{"model": "contrastive audio-text model", "tokenizer": "word", "encoder_arch": "transformer", "encoder_norm": "layernorm", "encoder_parallel_block": false, "encoder_subsampling": 4, "text_encoder_activation": "gelu", "text_encoder_moe_every": 2, "text_encoder_shared_expert": false, "muon_scale": "original", "batch_size": 256}
Rows from block 5 of the text encoder of a small contrastive audio-text model, named by matrix and row number. Rows with one number within an expert belong to one neuron, the router's apart. Each number is 500 + 25 x the weight over its row's rms, rounded and kept within 0 to 999. All counts start at 0. Numbers have three digits each.
Before each expert's rows are labels from the 100 texts, of 14848, where the router gives the expert most weight on average: "tokens" is the input token at the peak. Only what is clearly more common there than usual is listed. The data: short read English sentences (LibriTTS-R).
# router: router (text_encoder.blocks.5.mlp.router.weight, 64x128, trained with AdamW), inputs 0-127
# up: expert up (text_encoder.blocks.5.mlp.up, 64x128x128), inputs 0-127
# down: expert down (text_encoder.blocks.5.mlp.down, 64x128x128, transposed), outputs 0-127

# expert 0
tokens: "said"
router.0:521478484527460463539486531488496468513508539463486519528468529511504497477493537527487506486489521477503472479538509515495498522525470488454514510490479472447475546477503501465476535484536487525491466518565523531490474497485509482481518490480464464523475506494448513457490499507532520463483529474477494548502498466534511455512500465480530493537530479496524485487508502492465511512543
up.0:551497528475501481511505543506544505485480490523524498545499511512465517513525543486526534496454484464526502454510491467459508472529521496497493535547556497489477475516527542526499482476530453523510463520502474511503497509527535477482468493525484509461504508480502503525460500499501538469525512514505507487500529515490520509561538507476476538493511530524522461522541506471526491461511
down.0:520492523472491498514462494517492503462496461527485513497517487511480509512511469570445459505516430516524458469498505504501538473563543474495490521489533520513505528533500461489498535514496479512468534488462521476479517498542505458454497509508490518467505529474474512539471483484526506531499520482512500496488487519495490490467459539521496523502515465539456532499488508485515479470494
up.1:437448527502492488524499519549470489494454495468511536504532483545495509527524478491481489524530470458520492534484517538529530509535537501521503500476499496483508440546513524496508459541506518517497492463502459534469488519517487491496486460529466509513530507528479518483498555506481488479498530498466504480512492507517491500492491517469470494477517525493523506510468454476537507471550
down.1:543519530486553505499481456505508492490512471543482512525493470488508500528488491522524526525487519522519496483471551515472505489511523531482508522490512495533470536544490500488500485491522485508495477493517527462516544539509514518565507490504523485518472528513537504481498463475509482591499504495522489488465479510488454548520528527502469503553476486538509472528470509533505525522483
up.2:445509527482497473487488486464514489485515530481517469479552523501514530480521513497495478482518516500541493505531529482501454465552489458517504489431544517441491545479527483492491528501538521424439498474510507513527488475527522460533526499507508495519511486495518497533501486480527493532481491513475512513478523491475509524483491508516464542512516482482471525507475511481512489497532
down.2:507498481460572503520521497493478476495526516523482536538527470500545474504477504492475529522547505474524477514515495495526492485503504479531501514502551546498527502521512493564504478474484532477501531492518484482541516492514471482515478473471516522455525473548480548519457495543444526487459488467507464508477509499496504463502507505519505487457531501512551509487524528504507491483505
up.3:469437492486498509515484493488486532501437527479454475482493454497482546512473458529462485506477549494478449490467518479472435529467489498494488467475499511524520516509503516450500534439499507525501506471510502445552518463515490447525501537505498463490498485523515493517494510490535493495499518507476511496489508503528537483500525477474485508508503508493492533506513485508467492519531
down.3:463494509551481515482520485500470489485523519502505519427468498522576515523478512463517546536528538502498511496491539516466486495518443487483464505513503513547470491481492501498492480552497492495525568487470462505507496515536495513506479471508513519509505507521490497513458540508499505473502511529487502507494513527540505461481509561559467496510498473518504527504509466500512481478494
up.4:531541522500506525508493489502498479499555491499506503504504507509514509499480477509485519487517494501530506523493437529531468478487484545524493491542518532503478516493537519518522515509499503529523479456543447475529504485546476503483508504509475530518526493487539522509531515515488532558542497508582501493525492516525473498523561489507523486465544481451496467495477471518522485498458
down.4:481485489510510468524481524494518520508511493518479484525464484527455510448475493512538478518497460525548513512513517498562490519490537525468454524504493515478511515483513508489466529533531483489457492528514468510508507471516495489494507502482454507442492523490548518437513514499535512550452491510478471515486494491478528510523473480507524497487479463532565485503497498480477510465461
up.5:497494548504493498499517491536479521447490521478478524505485481531518509510527519494470529503506501446556508494497536464500497478465539490527487503515506456521484475489432509519509449471512491517462447458504524491500481475490520496496476477487492490533499470481545485525485468486528518498428517495493527523514492477440486497479502478519507524489510549478484523550484503508504545498494
down.5:509497523502536463487467506512507509455506510524518529511493487479496489410558486480481481472517439542550479485542519510490545502486543501502481478493481506518507534521470525555496502459470448532487487523496490526514528489501527513522511467500550482511515508463490473496504497470461484544515481528518497517472511516476507516467513506501473526504479462480539483507512501487489505525500
up.6:522466508527490502529495477472489494485557495461492487495498471503466520492465493509508501467492516500476477520465527530474519472483508467492526458482480485477478552511526499500547473514536503521513496484538496531489518513468507489507526470509476531489518550463526512501516472482451511468526512497511464530536497449543484530444472520518520491487485470508503495528413497521488502489525
down.6:499492485498488454546498502453519474515483502488472510507488519492492504531480512485490518510508491508442502534526483476487507501536501520506488495497483467529565505476541520512471541490528514471455475519459517484465552501506475513495479518519472451453487493522463510479509498497505518508474490515516509525498521418475510463454511502484529469499481504500508509549481450518546514545514
up.7:449505513533489475561483492563461497508543440533515517560511499487507507528535469500505538526490486508510445481523532489491497437504515494453522497523494500493458504510523498482494480527502541515485511502489474490524466490539497495508477515516527469509461533500481508473522520517520494514503510514493478499484502555490478542497506487472505441492529495486523469501516459504464507515482
down.7:536524468491527440477482516487507502455408493494523447524492476490513500478512559505517492455486524487521488494457502507510512504482505520517507495508527512458485522469504524511495479510468522519544477521511532513450501473520541511499505481513505510505478533510554452503513483511467485494508499485463486488487448502509496504506539473565464524505472490501520469493484498492502488525467
up.8:508509485466497484522535534507537456495503475514481481491481511533527538514501492486487487464473505520571512465488441524495491485472472491481489527466469514485508537524488504489497507560490530549451540516449523524500500505502488495480504510457500536522500507469510492523488468494482521480495487521504448495533466482501507496523490503469498529518534492474465458521530522534450534529482
down.8:528517510524494490512504460508442480467470512513523493506520505497490507477430491472502494514514471501506456510512488506478501491459529474521523501525506495488532491504524536524526509536451517501509518501521490509513470509526457492492485516524547529483453508530437530514553464527475515481491500501525521488537493506520458463485496507505544444506486502466530508456468500497551526472521
up.9:508500552500494489533564495479510459459503473481455547545474495519530509509502497531484501539459496452472519488495501501492498504485495494500456481471487510498508538478478490510483458449499545469491477480506507484517482478529462513497478511471531515489479469515524521475448492442507490511535532523509475510526539473494506458498503497473509506518501533487494465520532469534473489459526
down.9:495510487487504482538472540507484467536467473492477494539473568445491493485477473505428516491529493483460549462536493521487499505526499500526471480500495508487509508499493521500507483542457491489511519523465502469502511487511449488522503492491522505483503531479531524486488543500502509550443484481487508469508517499559505481504536497513464482518474465534521535480472466468501492521496
up.10:494462498514555519501531515484487539527496446553493502503468511494490499497496504470506483494497529498499480529523504482523512530575446567520495510491490490477493506506495498460525521490517513480486499523499489453499504522466529524517512526540511492499531467517479511502475483465516511565483497525471527456509515527533505448500502439516477524533480487476515499504460483498500540467495
down.10:515523475531530531495448524473516509502519498473538518439539522494506480527521494500506497487472504511568535502439525539493467458487473500519520516518482487492497464429496512495483480568484492540496494496510510501522482538500504503510490512498504508504526525482506499466489488515507433552501517490527439496500492454523514513468500502502497532469486499510492467481528498507511486536491
up.11:521469491506447514539505498471503489479491516529518519504476525518469533496491511504514451486494489480523505510473489511506510483425490516498488482472518559505468466506488502508505514466464474474525459511468505525489534514510505504471497483465511459496498497444496482490485473488513460473499458534551493521460475467493490501523456533502481509501476511466456536521478464487519480505430
down.11:534510539506598521491477502538483501505531500484470457468514524492504484477487495479501493486487505508530480493501490497502460580523480511500504520469519476540515495510484529482436482483489469474528474499497501491489479523475552479488527517524478527500530476505529477495500532506540538464477524523485487460544476480490477466530485505515516484488476538513485473513484515497503519542476

# expert 5
tokens: "is"; "the"
router.5:478459483474465512511472516508472501490471456485502500495515429513490515498529482488530496471459477507548526507521475525487465479487530485458500542509458525513527492463492524514485543474485501478526505516469521488458525539516502516511457526529482509482504478500492539454507482483514471488483505498532463557543474498473503477474505508499477497504525493459505476456515440474478491519482
up.0:497473445481520523512467489511530530456484495484505517510518456490482517518523557509490469548495511465491464500486474488484481535500480483505507509507501529520499501576485499526529484544509533484444505512527512494494503523533486489537513468513503541485488518513512534489500499475476504511579489498493527513504484465487508513522455584501497475511494469464534497467503500509515509526517
down.0:474478483512503491507502516499524496529487528550505511532510501493530540479488503530546493451488509487522554494503492480513453492504532507528439442483507484509482471517450468543498512494475522532489479498494507492491487489498457516491524491508476506506494557484529498513507571506524552475532501498491471460502442524508506486468514522527487491501482518484490448515490481482452476471478
up.1:500482534500493506526472515468547506514489487516479478443456492469535494484547502603507503513486456515498536496510498515514482460490525464478501503491493533488492477459488528490509506501530477519495514506490497467550467510554490531507521477490475489493524470562499512522493470525468486486483521516504521499501463492511480499464519476496518512485509475517516465525542470510535538477474
down.1:487436487512540512498502500505515507449526511521515481474490546477508502487477533546524465439539504512515509479542477506470508527465473482534497485511463500527503511471495493478493490509482469527483489503496512479478484545470479539490474543486443457490532497482514570516554508507548501463507476521461494492526477486505478509500518507488485526478500491496512516524496515442489510507525
up.2:501478492472516513490482475482462479508512489537518506473489505524547448489508551511518492472528524465497435481445517562516468505470511474483515550545482521546543513503496490475465527507500487478494496488486497506545514517479489525509511498495517546513501470509508543520491509478530509470519496526494526504473471534471495520464524487497519504519486495505534499555490453517533530466482
down.2:510489515474509563549502441531497515535493483510488497442526496514521497516527463465524522504513512482502493482522514502469494482524528508508518499484479537538493507466488561532516487528481514512497499470483492481475467480488532508503549459561506528498516487516527492542509511460512535491492478528497493502485492477508519498473486502448486512456551517533452489508521542506541472520502
up.3:470473474534484545487465500512458523495517498554508517526536495482526525477497486493503522487502484482526498523498486549506459513518521457508481529498533490471534495470532508520498507505491503538503522489493519515538468536511506484490508540498480485490549502486496519547561515477506494515525469522524556500507484551458513489509472496491529508493473463488433545514459447481502501485503
down.3:499518503535481495474504494502525489471529529522470512504499515509475465525505540457455507501475506453535528504515538488504477490495487478496460495492531510524519450496517466498514513486483539459501463472492471513492465500539554502494526497536503542435554487524499540535475459508495497474497486452501573514499480529496504493493507517530501489479497521494499529463492518492483497527451
up.4:512500493504504479550516499512484486486463502478479559463480501523517501496470516490511514516489541502544519553489495459514495516523518516513520496506490480462530499472503460504506433484486497533512495468525504524487502484503513545493490505494536488482468510530546489529519484471518464570431501490451497518470517508528504474518526509466516493473475487462509486536489485506464488451461
down.4:510513509476512520480508492525506503505492510510483541475503485514438485540555519490505457474514516514500502485470508502508530512515485511494535509513499464474514522455499520449513488491497505527476507461487519549498505558516571503485499531471470476487562481524490566528485507511548510536501516507509462482514483526486506510487473560491506515518509508491565516493486490551518493487500
up.5:492509455482496498522519521497493532487503488489475497495515524508534522462479511562513524509502538488536468474508500449537537489497457498487475483535525533459524565490525532503495539457496497475483497498450533513489485499490517517505528487490555555479501501495530498527525500460482505552500497460456496472482510495520485524529474532490495521481487462523443485500497523488481502471503
down.5:528536506498504510531517537534452517499483516486494454490492487467476485480531479436548492498474503530484511512474526511463540530512458507473460467523531502508519499442506514491511503487483494505433453475502534487491496502530495472514510493497502467514523510520519491479472504447517428496484465523477502457518528520499529489546508504537501463490523497505522516500467499494509504506535
up.6:501502521466504467508565467488534515488468511526526495455531505512495497517486503478509482475513485482482508471505499516532508480503519519425518507498481499487491473472497506532542505520524481473457479452520479479539510488476507522500470458488567509505479459514491506451516484487467472458496472482481507497494499488496531513507491468573515489523507464446496515509491513497519524562511
down.6:459459471496494529532524459513517474497463497508511455518525523495529509508483475496504495477570507505521544493525485470514492515510494513450496501467490472487502486507511449493548543510476504515548507476504550476463520505539506509504493526499502495502550476507518485484480548460523557539508527530494505513506508536517541464513467514455490512504527492489507494479518460497492450509487
up.7:488474506504528515468497500488513495463537504493513512484547491464507478491490484500484491494469520519502519474472462472475502484467495490464498493459510462524540489534475503506527513532467516494451479525437479526493428501447517505515496529517489470526514504538479499499502496442474506524516484492505480484464511428458537509501532503510526504504508484530486477477521511549533461476482
down.7:487519520485495510491504496538537476495461485491507509511494550491541523523507541521499532473496499504468440468477480496512495514495543501466447494483475514493530523471467508491494507503487514470524536507518478558554491502477494490529428520469533516531492488490472499510506510483502480524480467511532515466499505544489498443496514450471519501504494521488489490511559503485497531446532
up.8:499512483530542504509526525503483512506502539538506534490483496448461511441523518472500501518502506487504525435444521524444536507484552496518519506495491561506512494480504497504536540527488510511493519517499546494526543532501503496519544491504485548478495469507463490504488480527465515500542467488505532523499477503530505484517497492485490498527532477433476499509512538500484498529516
down.8:510495504528533497549503520503550493490505531512559453500525470484484527483468529532476494498487493522531492466498487488487542494524476507530521475472504463532484514462530493536504481467490499490495531492462558462491481503488449500461505500494513519537526494471542500460470501444479503524497470497498500529482530499500492540495536518511493539462544492506446516511530511523508495538507
up.9:493521479529527454515479507507479515530480520482455482499537453498492417494449492523530451496549463487516508524503503489468535518477515506555561464487498466502508477464483514492487523470486494482524496513544478484495462529477490498510525493515486491511504513480476509529537471527459489496494519525487499560544505496511467487467476530495522457496510493483505494527471520491514492492506
down.9:500553475533512492527536487456477506487476539471509494482485497501504465502503513509487487489486507440541481485480467493516472542518510498496509468470464453543509475534481529548469495534496483496486459483454525517516502497476528467495458491498516538451488518481480503492518510467520509513517501496490468473462492517498525489554497519465543490512433533499522523476493494480527498503461
up.10:456516492458497481521481483516468493533509494510530482479545469513491509510486474495525504477518473532475486464452482503512517472502469503455495448499485507559500514508434506483502547477529496467491508469490492521494566478541510515535525466523494486513460472494518508482506466536504456525532465487497476506513514527488499508476532519495491512512453490528564529519525500496497513471506
down.10:536502530495453533508553479502509492508469504510486495515466505508529475524484462570495506475534519524521511513562489469503476515543486553549522522478526520485498488545558502495470502524479480518522460523509507474509486501469509493470520509501525442474486521510488454492487513531480474517488527495507486498506490513452519449484476489520511499498506481471503540475505478456506499534487
up.11:486517549502520475508496491493494521495501502494512472480469483465481456486501479499477487517468507480518466496477464487495501529496515488444448527481497499536520514480480498516520494485453494511500490491524479506500489515478474515506464508496494492511514456466556553496525500472539487477503513459439539468533459431483475467528562480493486504518497529474505480506513490533562512482505
down.11:487454510510475469479502478484480515553488448485519487484496481498486496467521494471481463505529494501533406473542512536487471536482525489488466502504530504470475486475509521473488507501497489502537511522488506510529519536469498561513502501507481452490538521451506520496503497494500506470490508492508496484532522495527515462563509444513497481511473495530502510456475457524525511520512

# expert 37
tokens: "to"; "the"
router.37:512494514528536522521514487471557480483515512530501507508499537486478477492460553492516512499516470535505467520501513482524507477498518481532494510542475527516495503470490479509542454512474510491526516485460481471529477492507536481478528516523493496524430535522492491489481473477479494533486432518499500480534467484469525512521449453540501486502484500494537459479548488491506476482461
up.0:496545492501478500502452485483557520509513501511516475537521535492505441494485544510472477475512530507471515536486529491513495490467519574520486447523486479528494486537500519485481508490467503513501476514500522500515550460495500494487498495498513482526484493483465470481476519485474479530532520490457544446498467498484468506454506517503515474505550499527496539523495478485476522495443
down.0:520524467515527477458508534480509505458480495484491493462481485515532509521486517522484466512491498490513487449482478517459479506522480478531478551507515475556525496500552505504470494454458524508515490543556481480491505489462469555478484543489493512474522491509512458515531477503520527519473508508499498470472470516447500494482504510502545502473538489462533492453509494483501478525476
up.1:475488489520490505470506520517547507494508530517528534498530541477508445525515454516528543474519521487496536500507496492482473544468518493482492494447440514523528510544464510473490457490529479510522492524543482511471470497505476548512476530463482511509501486473470515498496490477438512476524482509493497509535522492465521478520532475540517546500512499534509506469535533529488506507493
down.1:507491470481489518473442511487519490520478514461473451416495475479503500499481554528482498522508507497460499489486494529493523533511498518525468490507460508477497500502534489554528498532502503527484485474486490472513508506482470481519518452543530524505522500469541511535484477472506490499472481525520552446483462524511484495502482514482465506515504521463488530485546500471492499556519
up.2:494500529517477507538481508509471482496537515490465550486492449499480505481441491510511477532498509508517495515537523503504504519478517434499490486512540484527493472517495473491511526525490541563482466504522486480506458498490559529495461460487532491453529465543531499441504527528481492509509512481510485523488496534487518474504540519520520498513509509540506520472550498527479522481493
down.2:489539487514520502518544549522499515531508506551539447512525524512529475472531502495499505504468474492517467531478484506469524505501497431447479517497504492491490529503484532495508467488530495522482515494509490550510486479510523521511535531525505517543475489501508517574509537526507484485503542525508490479490512473456461494488494479524496529484512504500478534480482542548466544518514
up.3:507500504491489500490464508457472488467497506528532496563524497521525497479475500519505522532520509474491466547489503450497518494495464558458542494503476471468486467495560473513512505473547515500446475461507511517511534467502508493505488458480500511532457514492472506463486483469558530454480496495497502493541496479511511508478517519543466466501502532518497533497530486479520504488508
down.3:524507464493524517519567477493506510486543501516485516531477559522463558496498488556497481462474479530467517461480487501465491515498469494535458475499556475501489499465490555511529498525504531502545497492507520478498490523501487555559505498507523507481520489489526528515508485491551505522526492511506506520504529533533477504494525514478533495446510495500515501479490477495538511495472
up.4:491500507533499475511529513510522473492513509515523495507501522475478477547509578494492493480514546505516543457480484445491489535511573493524506496502476520511495528483502502502496487569521517485503442461486503494497486496508518514496538502499517449502506529488496463514490481537485482475517487510542459513497538555454502525497505532500509535485492538477521494465503481513458538508508
down.4:474479555499508492538485532463501530544507473539475521430497449475514474533467509473470510475519444473449497509524507517440517498484526494509539523487511526510486433492519505520520481495517544514454470517531526505498475488534504499503519513501510540522529533479523472524535509508465514482475458495503472530523495528518520486495504492492482488478499490517499523521517499528513484504500
up.5:520491511489506501520520490472493534455473471465506489524485525530501509510507503509515452431474521454482485521455538504503522537531457471489484484535503497525498516509564498485490486482521462507511503464510554484518535471475507533513496437510447489523501479489509505496490491523510569475478493495488504505557492498488502498521481499527464488527482507495493530511502491514508434467500
down.5:498460443522520486502531503481514507544483560513506487535490497517457503556497476472463486470504441472547467464481464503440475500551481511507537516474519489527477568490526511496506493488510528482509525505511480471516489483480510540539510501530483465482479517479481479503470476486507506521521504489467536509492512505496549507461521475483507459487512516522487513490515483508514494474498
up.6:500520522498466496497514509510496512468527523495474477546489503519531481474468518508507472484517493511487529447526529510498487457488523513507477518502482471473491471496500526480484457461440507522474479446524536461502454455477528499559522459475515515569513447490541499535495520472499516476509490509473521526486480475515484495464494471489497466514521496508496504518514490479501550488461
down.6:492510531537519463456521528527439480487480491484512520544507494477493512518508500493496500513514508495466519516517434482464479470507474476514468510499522514504501457501534477536494464470486505520504482486515490494507464499503514538515531496533496511502518527488445430443509492498493561524459458503474489466497464497474470541515505504485485496485490465492465522468528533513524476516522
up.7:539512519508498550495510536530454515487512515508460514494515504511500515518497486471487515521532477517500503506472515483480512523496483480470498525521490494506499518511505472493501472431515527552539514515495523535463514530532540481525501458462485469493515474507462536464492484478467506446531473497482557487501512568452512510502510507511522530514521495486503484484569519535500520501464
down.7:513483479543514529496496524562508507487530499521500497517512512505515457527486532530451513484491531487510449490522507519519466477534490475508509557473498532498492477446481481506476467494534526520440478460476517512456486501488504478506520500507490479480515524478474549542477518493476483467498469486511475539562520488456497523470527485483499490513490506503448476474482505512501455507514
up.8:541540490503525514525486530503511475551525448510535478511480520558483508487542551498496507508500516506496486542497540515492467471514500473555516518484491494539494506469487505491510522471485506479504485479476506511503519536502501461472494506490481492512558465465534517504491544478501485483528507462494504458489505446445511537507498522535511551489480472458519453515516475524501483496515
down.8:521474518461492527441477529502511502503531526498538533512476498514486525489488545487486470500528469489555505501533494510568513483463497523481528497518487504506504490468530482487516491560516525485485451493530517511462508469511527507516468496527478496468517466531447517487460504478501494517459477498449474484496496527462500466515501465472521522522542510494497479495501518461523509523547
up.9:511499499455464516496490507531509512468486510521507500498473523485479510513495458470502525512493541545504510481528514470512533487484486500497457505487535458460548502531475483526497461527537502492517462470515495490540507519495543508491551527507500487509502465537514483487513440525519473507515524526502504486452494484502490504534454509495499525482509478447433452446515508508464466495518
down.9:491493514551503476462524490505481490483483498509440523456512529523520503479504470520503508562480495492523499513527513551529472497533503514470534462510530493493486537552497488465514469492439492483496503472522477512498503492483520523495499508508494555520483508478502526488498504515472551516477520511535467488532492507423486484499508470501476459491500545550506497483489515527488554489483
up.10:496489485500501485499518531520526546462566460501498485461500535491493500494533534556535489496521511530494540548503471477540507475508503523514519521490543484467487509552527487503499497477521554499467480501529472504518443496500475480516495548479507553517498535498504509482527511483521494493508507492539496510472468451527468499521505506467435515515501518469511516495524508548501500507508
down.10:505534532490535555503500461452511509472540487498538513472450523512456549469536456518493481529512550498501516500491483520486481481468498513489491462527504475505507487519505496490508520493465503456514495496536479522488529465509534504455485485495518504524532488497546531523501481542502483489514480496462500529503496484480540487537502487475497518516513502524468504463537480440516482564501
up.11:503536468510438536505493457530509556532509534533478527505479510510543489499469459510508501506551519521521478541489466464533572513544469471513515505516534509488524473486500502498506525452505502513528520482477501489457528480477475504491519526515549483491478513511465496473509516507526517482524515526544497499535494499488484487528516531532492500481513524493545531523520487492461480485484
down.11:496540545509576475523516505482486465479492504519483485464523507510483511507510478480477490501520495497506515509499490456445495511532486493517477520495509512480487566523470481507534511507478464462502510504518453440515538507463506527482480478501482506504485519534493487508465541512505452471531504469495576494472501486525513505527535499499515503500499498522520489484554525512570515498491

# expert 19
tokens: "the"; "did"
router.19:533478514527529521512491492478520499532538505500482513515456474472482515509441520525506479520521482552472482489500495529494545496509491519522477545541502535505508503465522479531513484478477517478490504502476519477496459519503526474476487516521524471506487508472497502524517485476473519517528468490474528537526470531543526471520560433467515467533554500513538530510539504510501491529517
up.2:498501502506505547465499517546499467479539489514480525552475505475507476499449454490507564486475513535518514515490529535517507524493525488504567464492531480510484504522509471506479506506523495518545508487516485499502474503478495488526478521463512483523462434479515466474508445449521536514501509517469510531534457514475501470491519508493530506507464493495531485490518493475541493498525
down.2:523441531488471483501483443484490485494538499526506499522485544484486505506480486474521539521502535501516511470502532497499502497505493445520566497514512536509500451506447516494432525469493549549456514468520457490506515481516447492504500533532470537510510492527460505546505545481506504499497478533480491497508508489518504502505485506527476502505481500518512448478522496493496487523521
up.3:496527500517464512465585515491512517516508518526483505530498491539494536498501495509551451483519499451501557493508521540537478521491446467495477458518531522476493507533528449520481477529464537489502471496520494519506512466516454485510500507501490524488509535489462496482482531490523486491519486495490509521444554467486494517500499480519489506516506497519491517473543551514499492500524
down.3:499499476464534454474522504494488496492508526497509557461481501508452456506484474545491518489530493527478491511491484487501522499515547502537528544490496470468510495508482520507519485511514497531522521498484509514467497523475509462531526532517525449515515551525526502537504509509477562502472491496492526525485531525539464474482533514509516504531527489494481502516491540516528544560556
up.4:508480526526466527513500543476539517508525544489462517500460525538530437493513532484497481488524514479502499509474455469527488503504475531507502515548507500510493496499481506515517516559528482493459492540525515528483531515491531459502488470520492530526560524512470516534452487510506515538501520481515493474563446486504532471483522502464500471511504476485499506533523468508512497503485
down.4:496505540455480448525532461471479510531533503526505470490500528496479527492507470528521479490453494493506518529480491520502506526456516527512514478486472514517521479494531552520537513500505521527562491537553510473524529459524478496456505502529529482499514444473475465474470501483507505501481532476503476483499517491529513520504483474463475538478481483508495520510503500509524541464555
up.5:480528512473490475468515484507556485537525511502477470488498508480489492499491521528484518493473504507524516496517502503505505547497474474543471524513490489484523539456495510485522450487518510531464493479507503481489412524518503519502530449465541506494487488553495516459453492516473461476479486510462531471489487546533489515515531493495508513497523485520468502561456497494462511478503
down.5:485466535490543501481491493529486507496495513515518513550482497512503517499489495521494485543528495499523492492495526509509453489534515524521483543487479499511531490491482473488515507505531432485526499505522493453528547463492478537507501569508483464448414542522440511489530487503504512519484513463507502534546527499499504531486483496525514529516530494504497543498472533500494504516477
up.6:509517497548555506490493518478484483568468483445484536509504516480510492538510513482513494499516497481492495462512552482468489472481481516497482494502459454486525527461561514467496470529441506477495497464490513474513534472521503463498493489508515519504482501489505519485506456534535529467445480508517475515463480516512536447510530478547496497499501505495537519482499469516491502485520
down.6:492486449501493464505509482492497500513476472494476512529495544510498502519509469494504478486553520474506526485492469481474527497418436518510498500481489522469540476485447481466477503513479461498502497519495524494551521494497496511459509503488524471473497498469515567480521516489488515531519451531507546523538519477471507510478524466519536456480494464519517506515506508509535512540508
up.7:501486498497498484503503507486509491530528532496462480475522513525477471475504487504481489495428532520531496492479510470515492475485491513454510489533540495507473543493514463487519463567536506492556530473493496536509508495474499488528572531483484558490538507506465490527516486484499472496528544482496488493472509524457469471512540485472496492516517483508468490528449486524528497533495
down.7:510485500500514506496498520492492468477518495488487492550474485518460500525520451522490450497550474483492525479487497541496536508492510463553522437521502505533492549507507457501496462525520474471492466529517501514476490539508491495497481477481527522503535524466492505468502556525445492495482527512477492494468488532504474510516510534484486496477490522461428486497511496516534528553515
up.8:470454512483508489517478495486485516473480480522514529498501465499498523533543507470566499501495512503487500449451522524506528465464496517488506475478479541521516506533447457500511527561513500494495531505555529488513505490528509471500513511506539493503511495547438501493518458521532536540554515498500485523502471490487502526509541497507519526537505452476486477513512523529490516501500
down.8:525486543539497505564490517509533535486514493491503520499514503538491497515495492467482468496492504509507462502498443531489528476424518483468467513540499520470480464517473473495504529492484533491502519551499513495524484493470499509488472507490507524467539553503474525461502503555493481519496511479534493534497518488536502490512500487505460508481442483484496544480514541557467483499508
up.9:498471485507490491501483557480470492471511540459517498480508501522463467445503500479499505503516510465551550536475510500497457517467530471485485534494492515517528522475509560470507456499482499472499470539554510526507490484502499505455520511504480536472480522455496452510516461495514496474515496484545466489509499487509546505478489476477510492545496532531508514469495480493540482511464
down.9:459545477508472507509522496502492490498507474485506523541544498443527522535515491513494536493488545487491520538516468521495501508513490483494526509460497520499530513510503487487476527545527489523512469497484491482523491502518512498466557504518466468537455520515464516464522506474488577503566501497471505532485466544467478507515510484536526469534486468501507523497505485475494533499455
up.10:461504519510513542508493497500499498470468545506478528525497480486481521490554508496459501478474537525485484486460506462463467505465543476495521466507521540494508511482540503517517540504494501506501550473491523495473539496517462499496535482489469540507488492508486540481495473472538478478496491484522530533454512480531462494518521548523495487483516438479505504518473510458519561518504
down.10:492552511473467472470526451527494479511509483488537481476549495471518474511493504536483485471518517488489526499490453534513529464500537479530534480519464509486487523466481490450514477495500450515515496493490507505495549546516493553494522458491524508499484513523518497484511470476470530499495483511503535545460479554528474472517464487513563493499509491490517510532499518485514519510543
up.11:490506500484498526530470482539497509544486544510506506483518549513480510491563472502468488523494459475527516487518496551524504507484537525551499509511497477523477510486426470485486522506489508478508509520476517464533484564534472511479518485510499512480488466503507456487483504513469479502459573505468509502458495524536508519524513498527488554522474471516510497495471486496482476520493
down.11:513492537509477473531476446492491489487470476478520518533537453531523528509487502521519504497486512525524498524481533496501530454501493521496486470499522511506485472506514496491506472464492455515482506479505506503492504463504503502481518479493481529522461539505481467482499564493523501504502506500535538494568507508510519541469435488487508538501576534469482502565546517484506507506503
up.12:494501533522449478526534534514552528496483492477469500527482521514487457522499489477538540479519480436485474554475535512489521470488499470508525464518496488518506478571458486475466502488514472488491443508506480477468530506490498486509513520491520502504518479464450507502525530512483502479503493505511498546569490525492517496479498500522504483485509505506522507539520475540462523521492
down.12:537469485527518550465498525469491514485548549497525507478506479520486487490460496510497505536502499477525505497509496505527496505515492505454495452484503511473571534471506505484482509521553498537550512462453549548505479500521490485513457511511477502470502497480493530494473498481506474500495501483560478496515470498494546519518511504456503486510502515448504520507500492505476444485550
up.13:487512442494497519491518492529526495522511452470508483527513503504519524533489467512502510501476478492452528475474521471511515500500483500556488513442493480480539494486515498510461518520532547499523522532474548516475503518450483460519516535540516486495481511461506506556529503490514549525522487494498514479454536517504497486497496463540496456477461500479498511497489538526540511546491
down.13:531535507511515512483514462475510493507506561487486514510494507496436492488505515527483537467490534516528517489483462504493537475529514525466523499528499507519481521507504483493548490472478454466493482449502498469515482542511479522519503504505485529522511471501505498462446469480537450515556524543509494440518498502504516516484501513490484471510531529480520577483537515493503514497508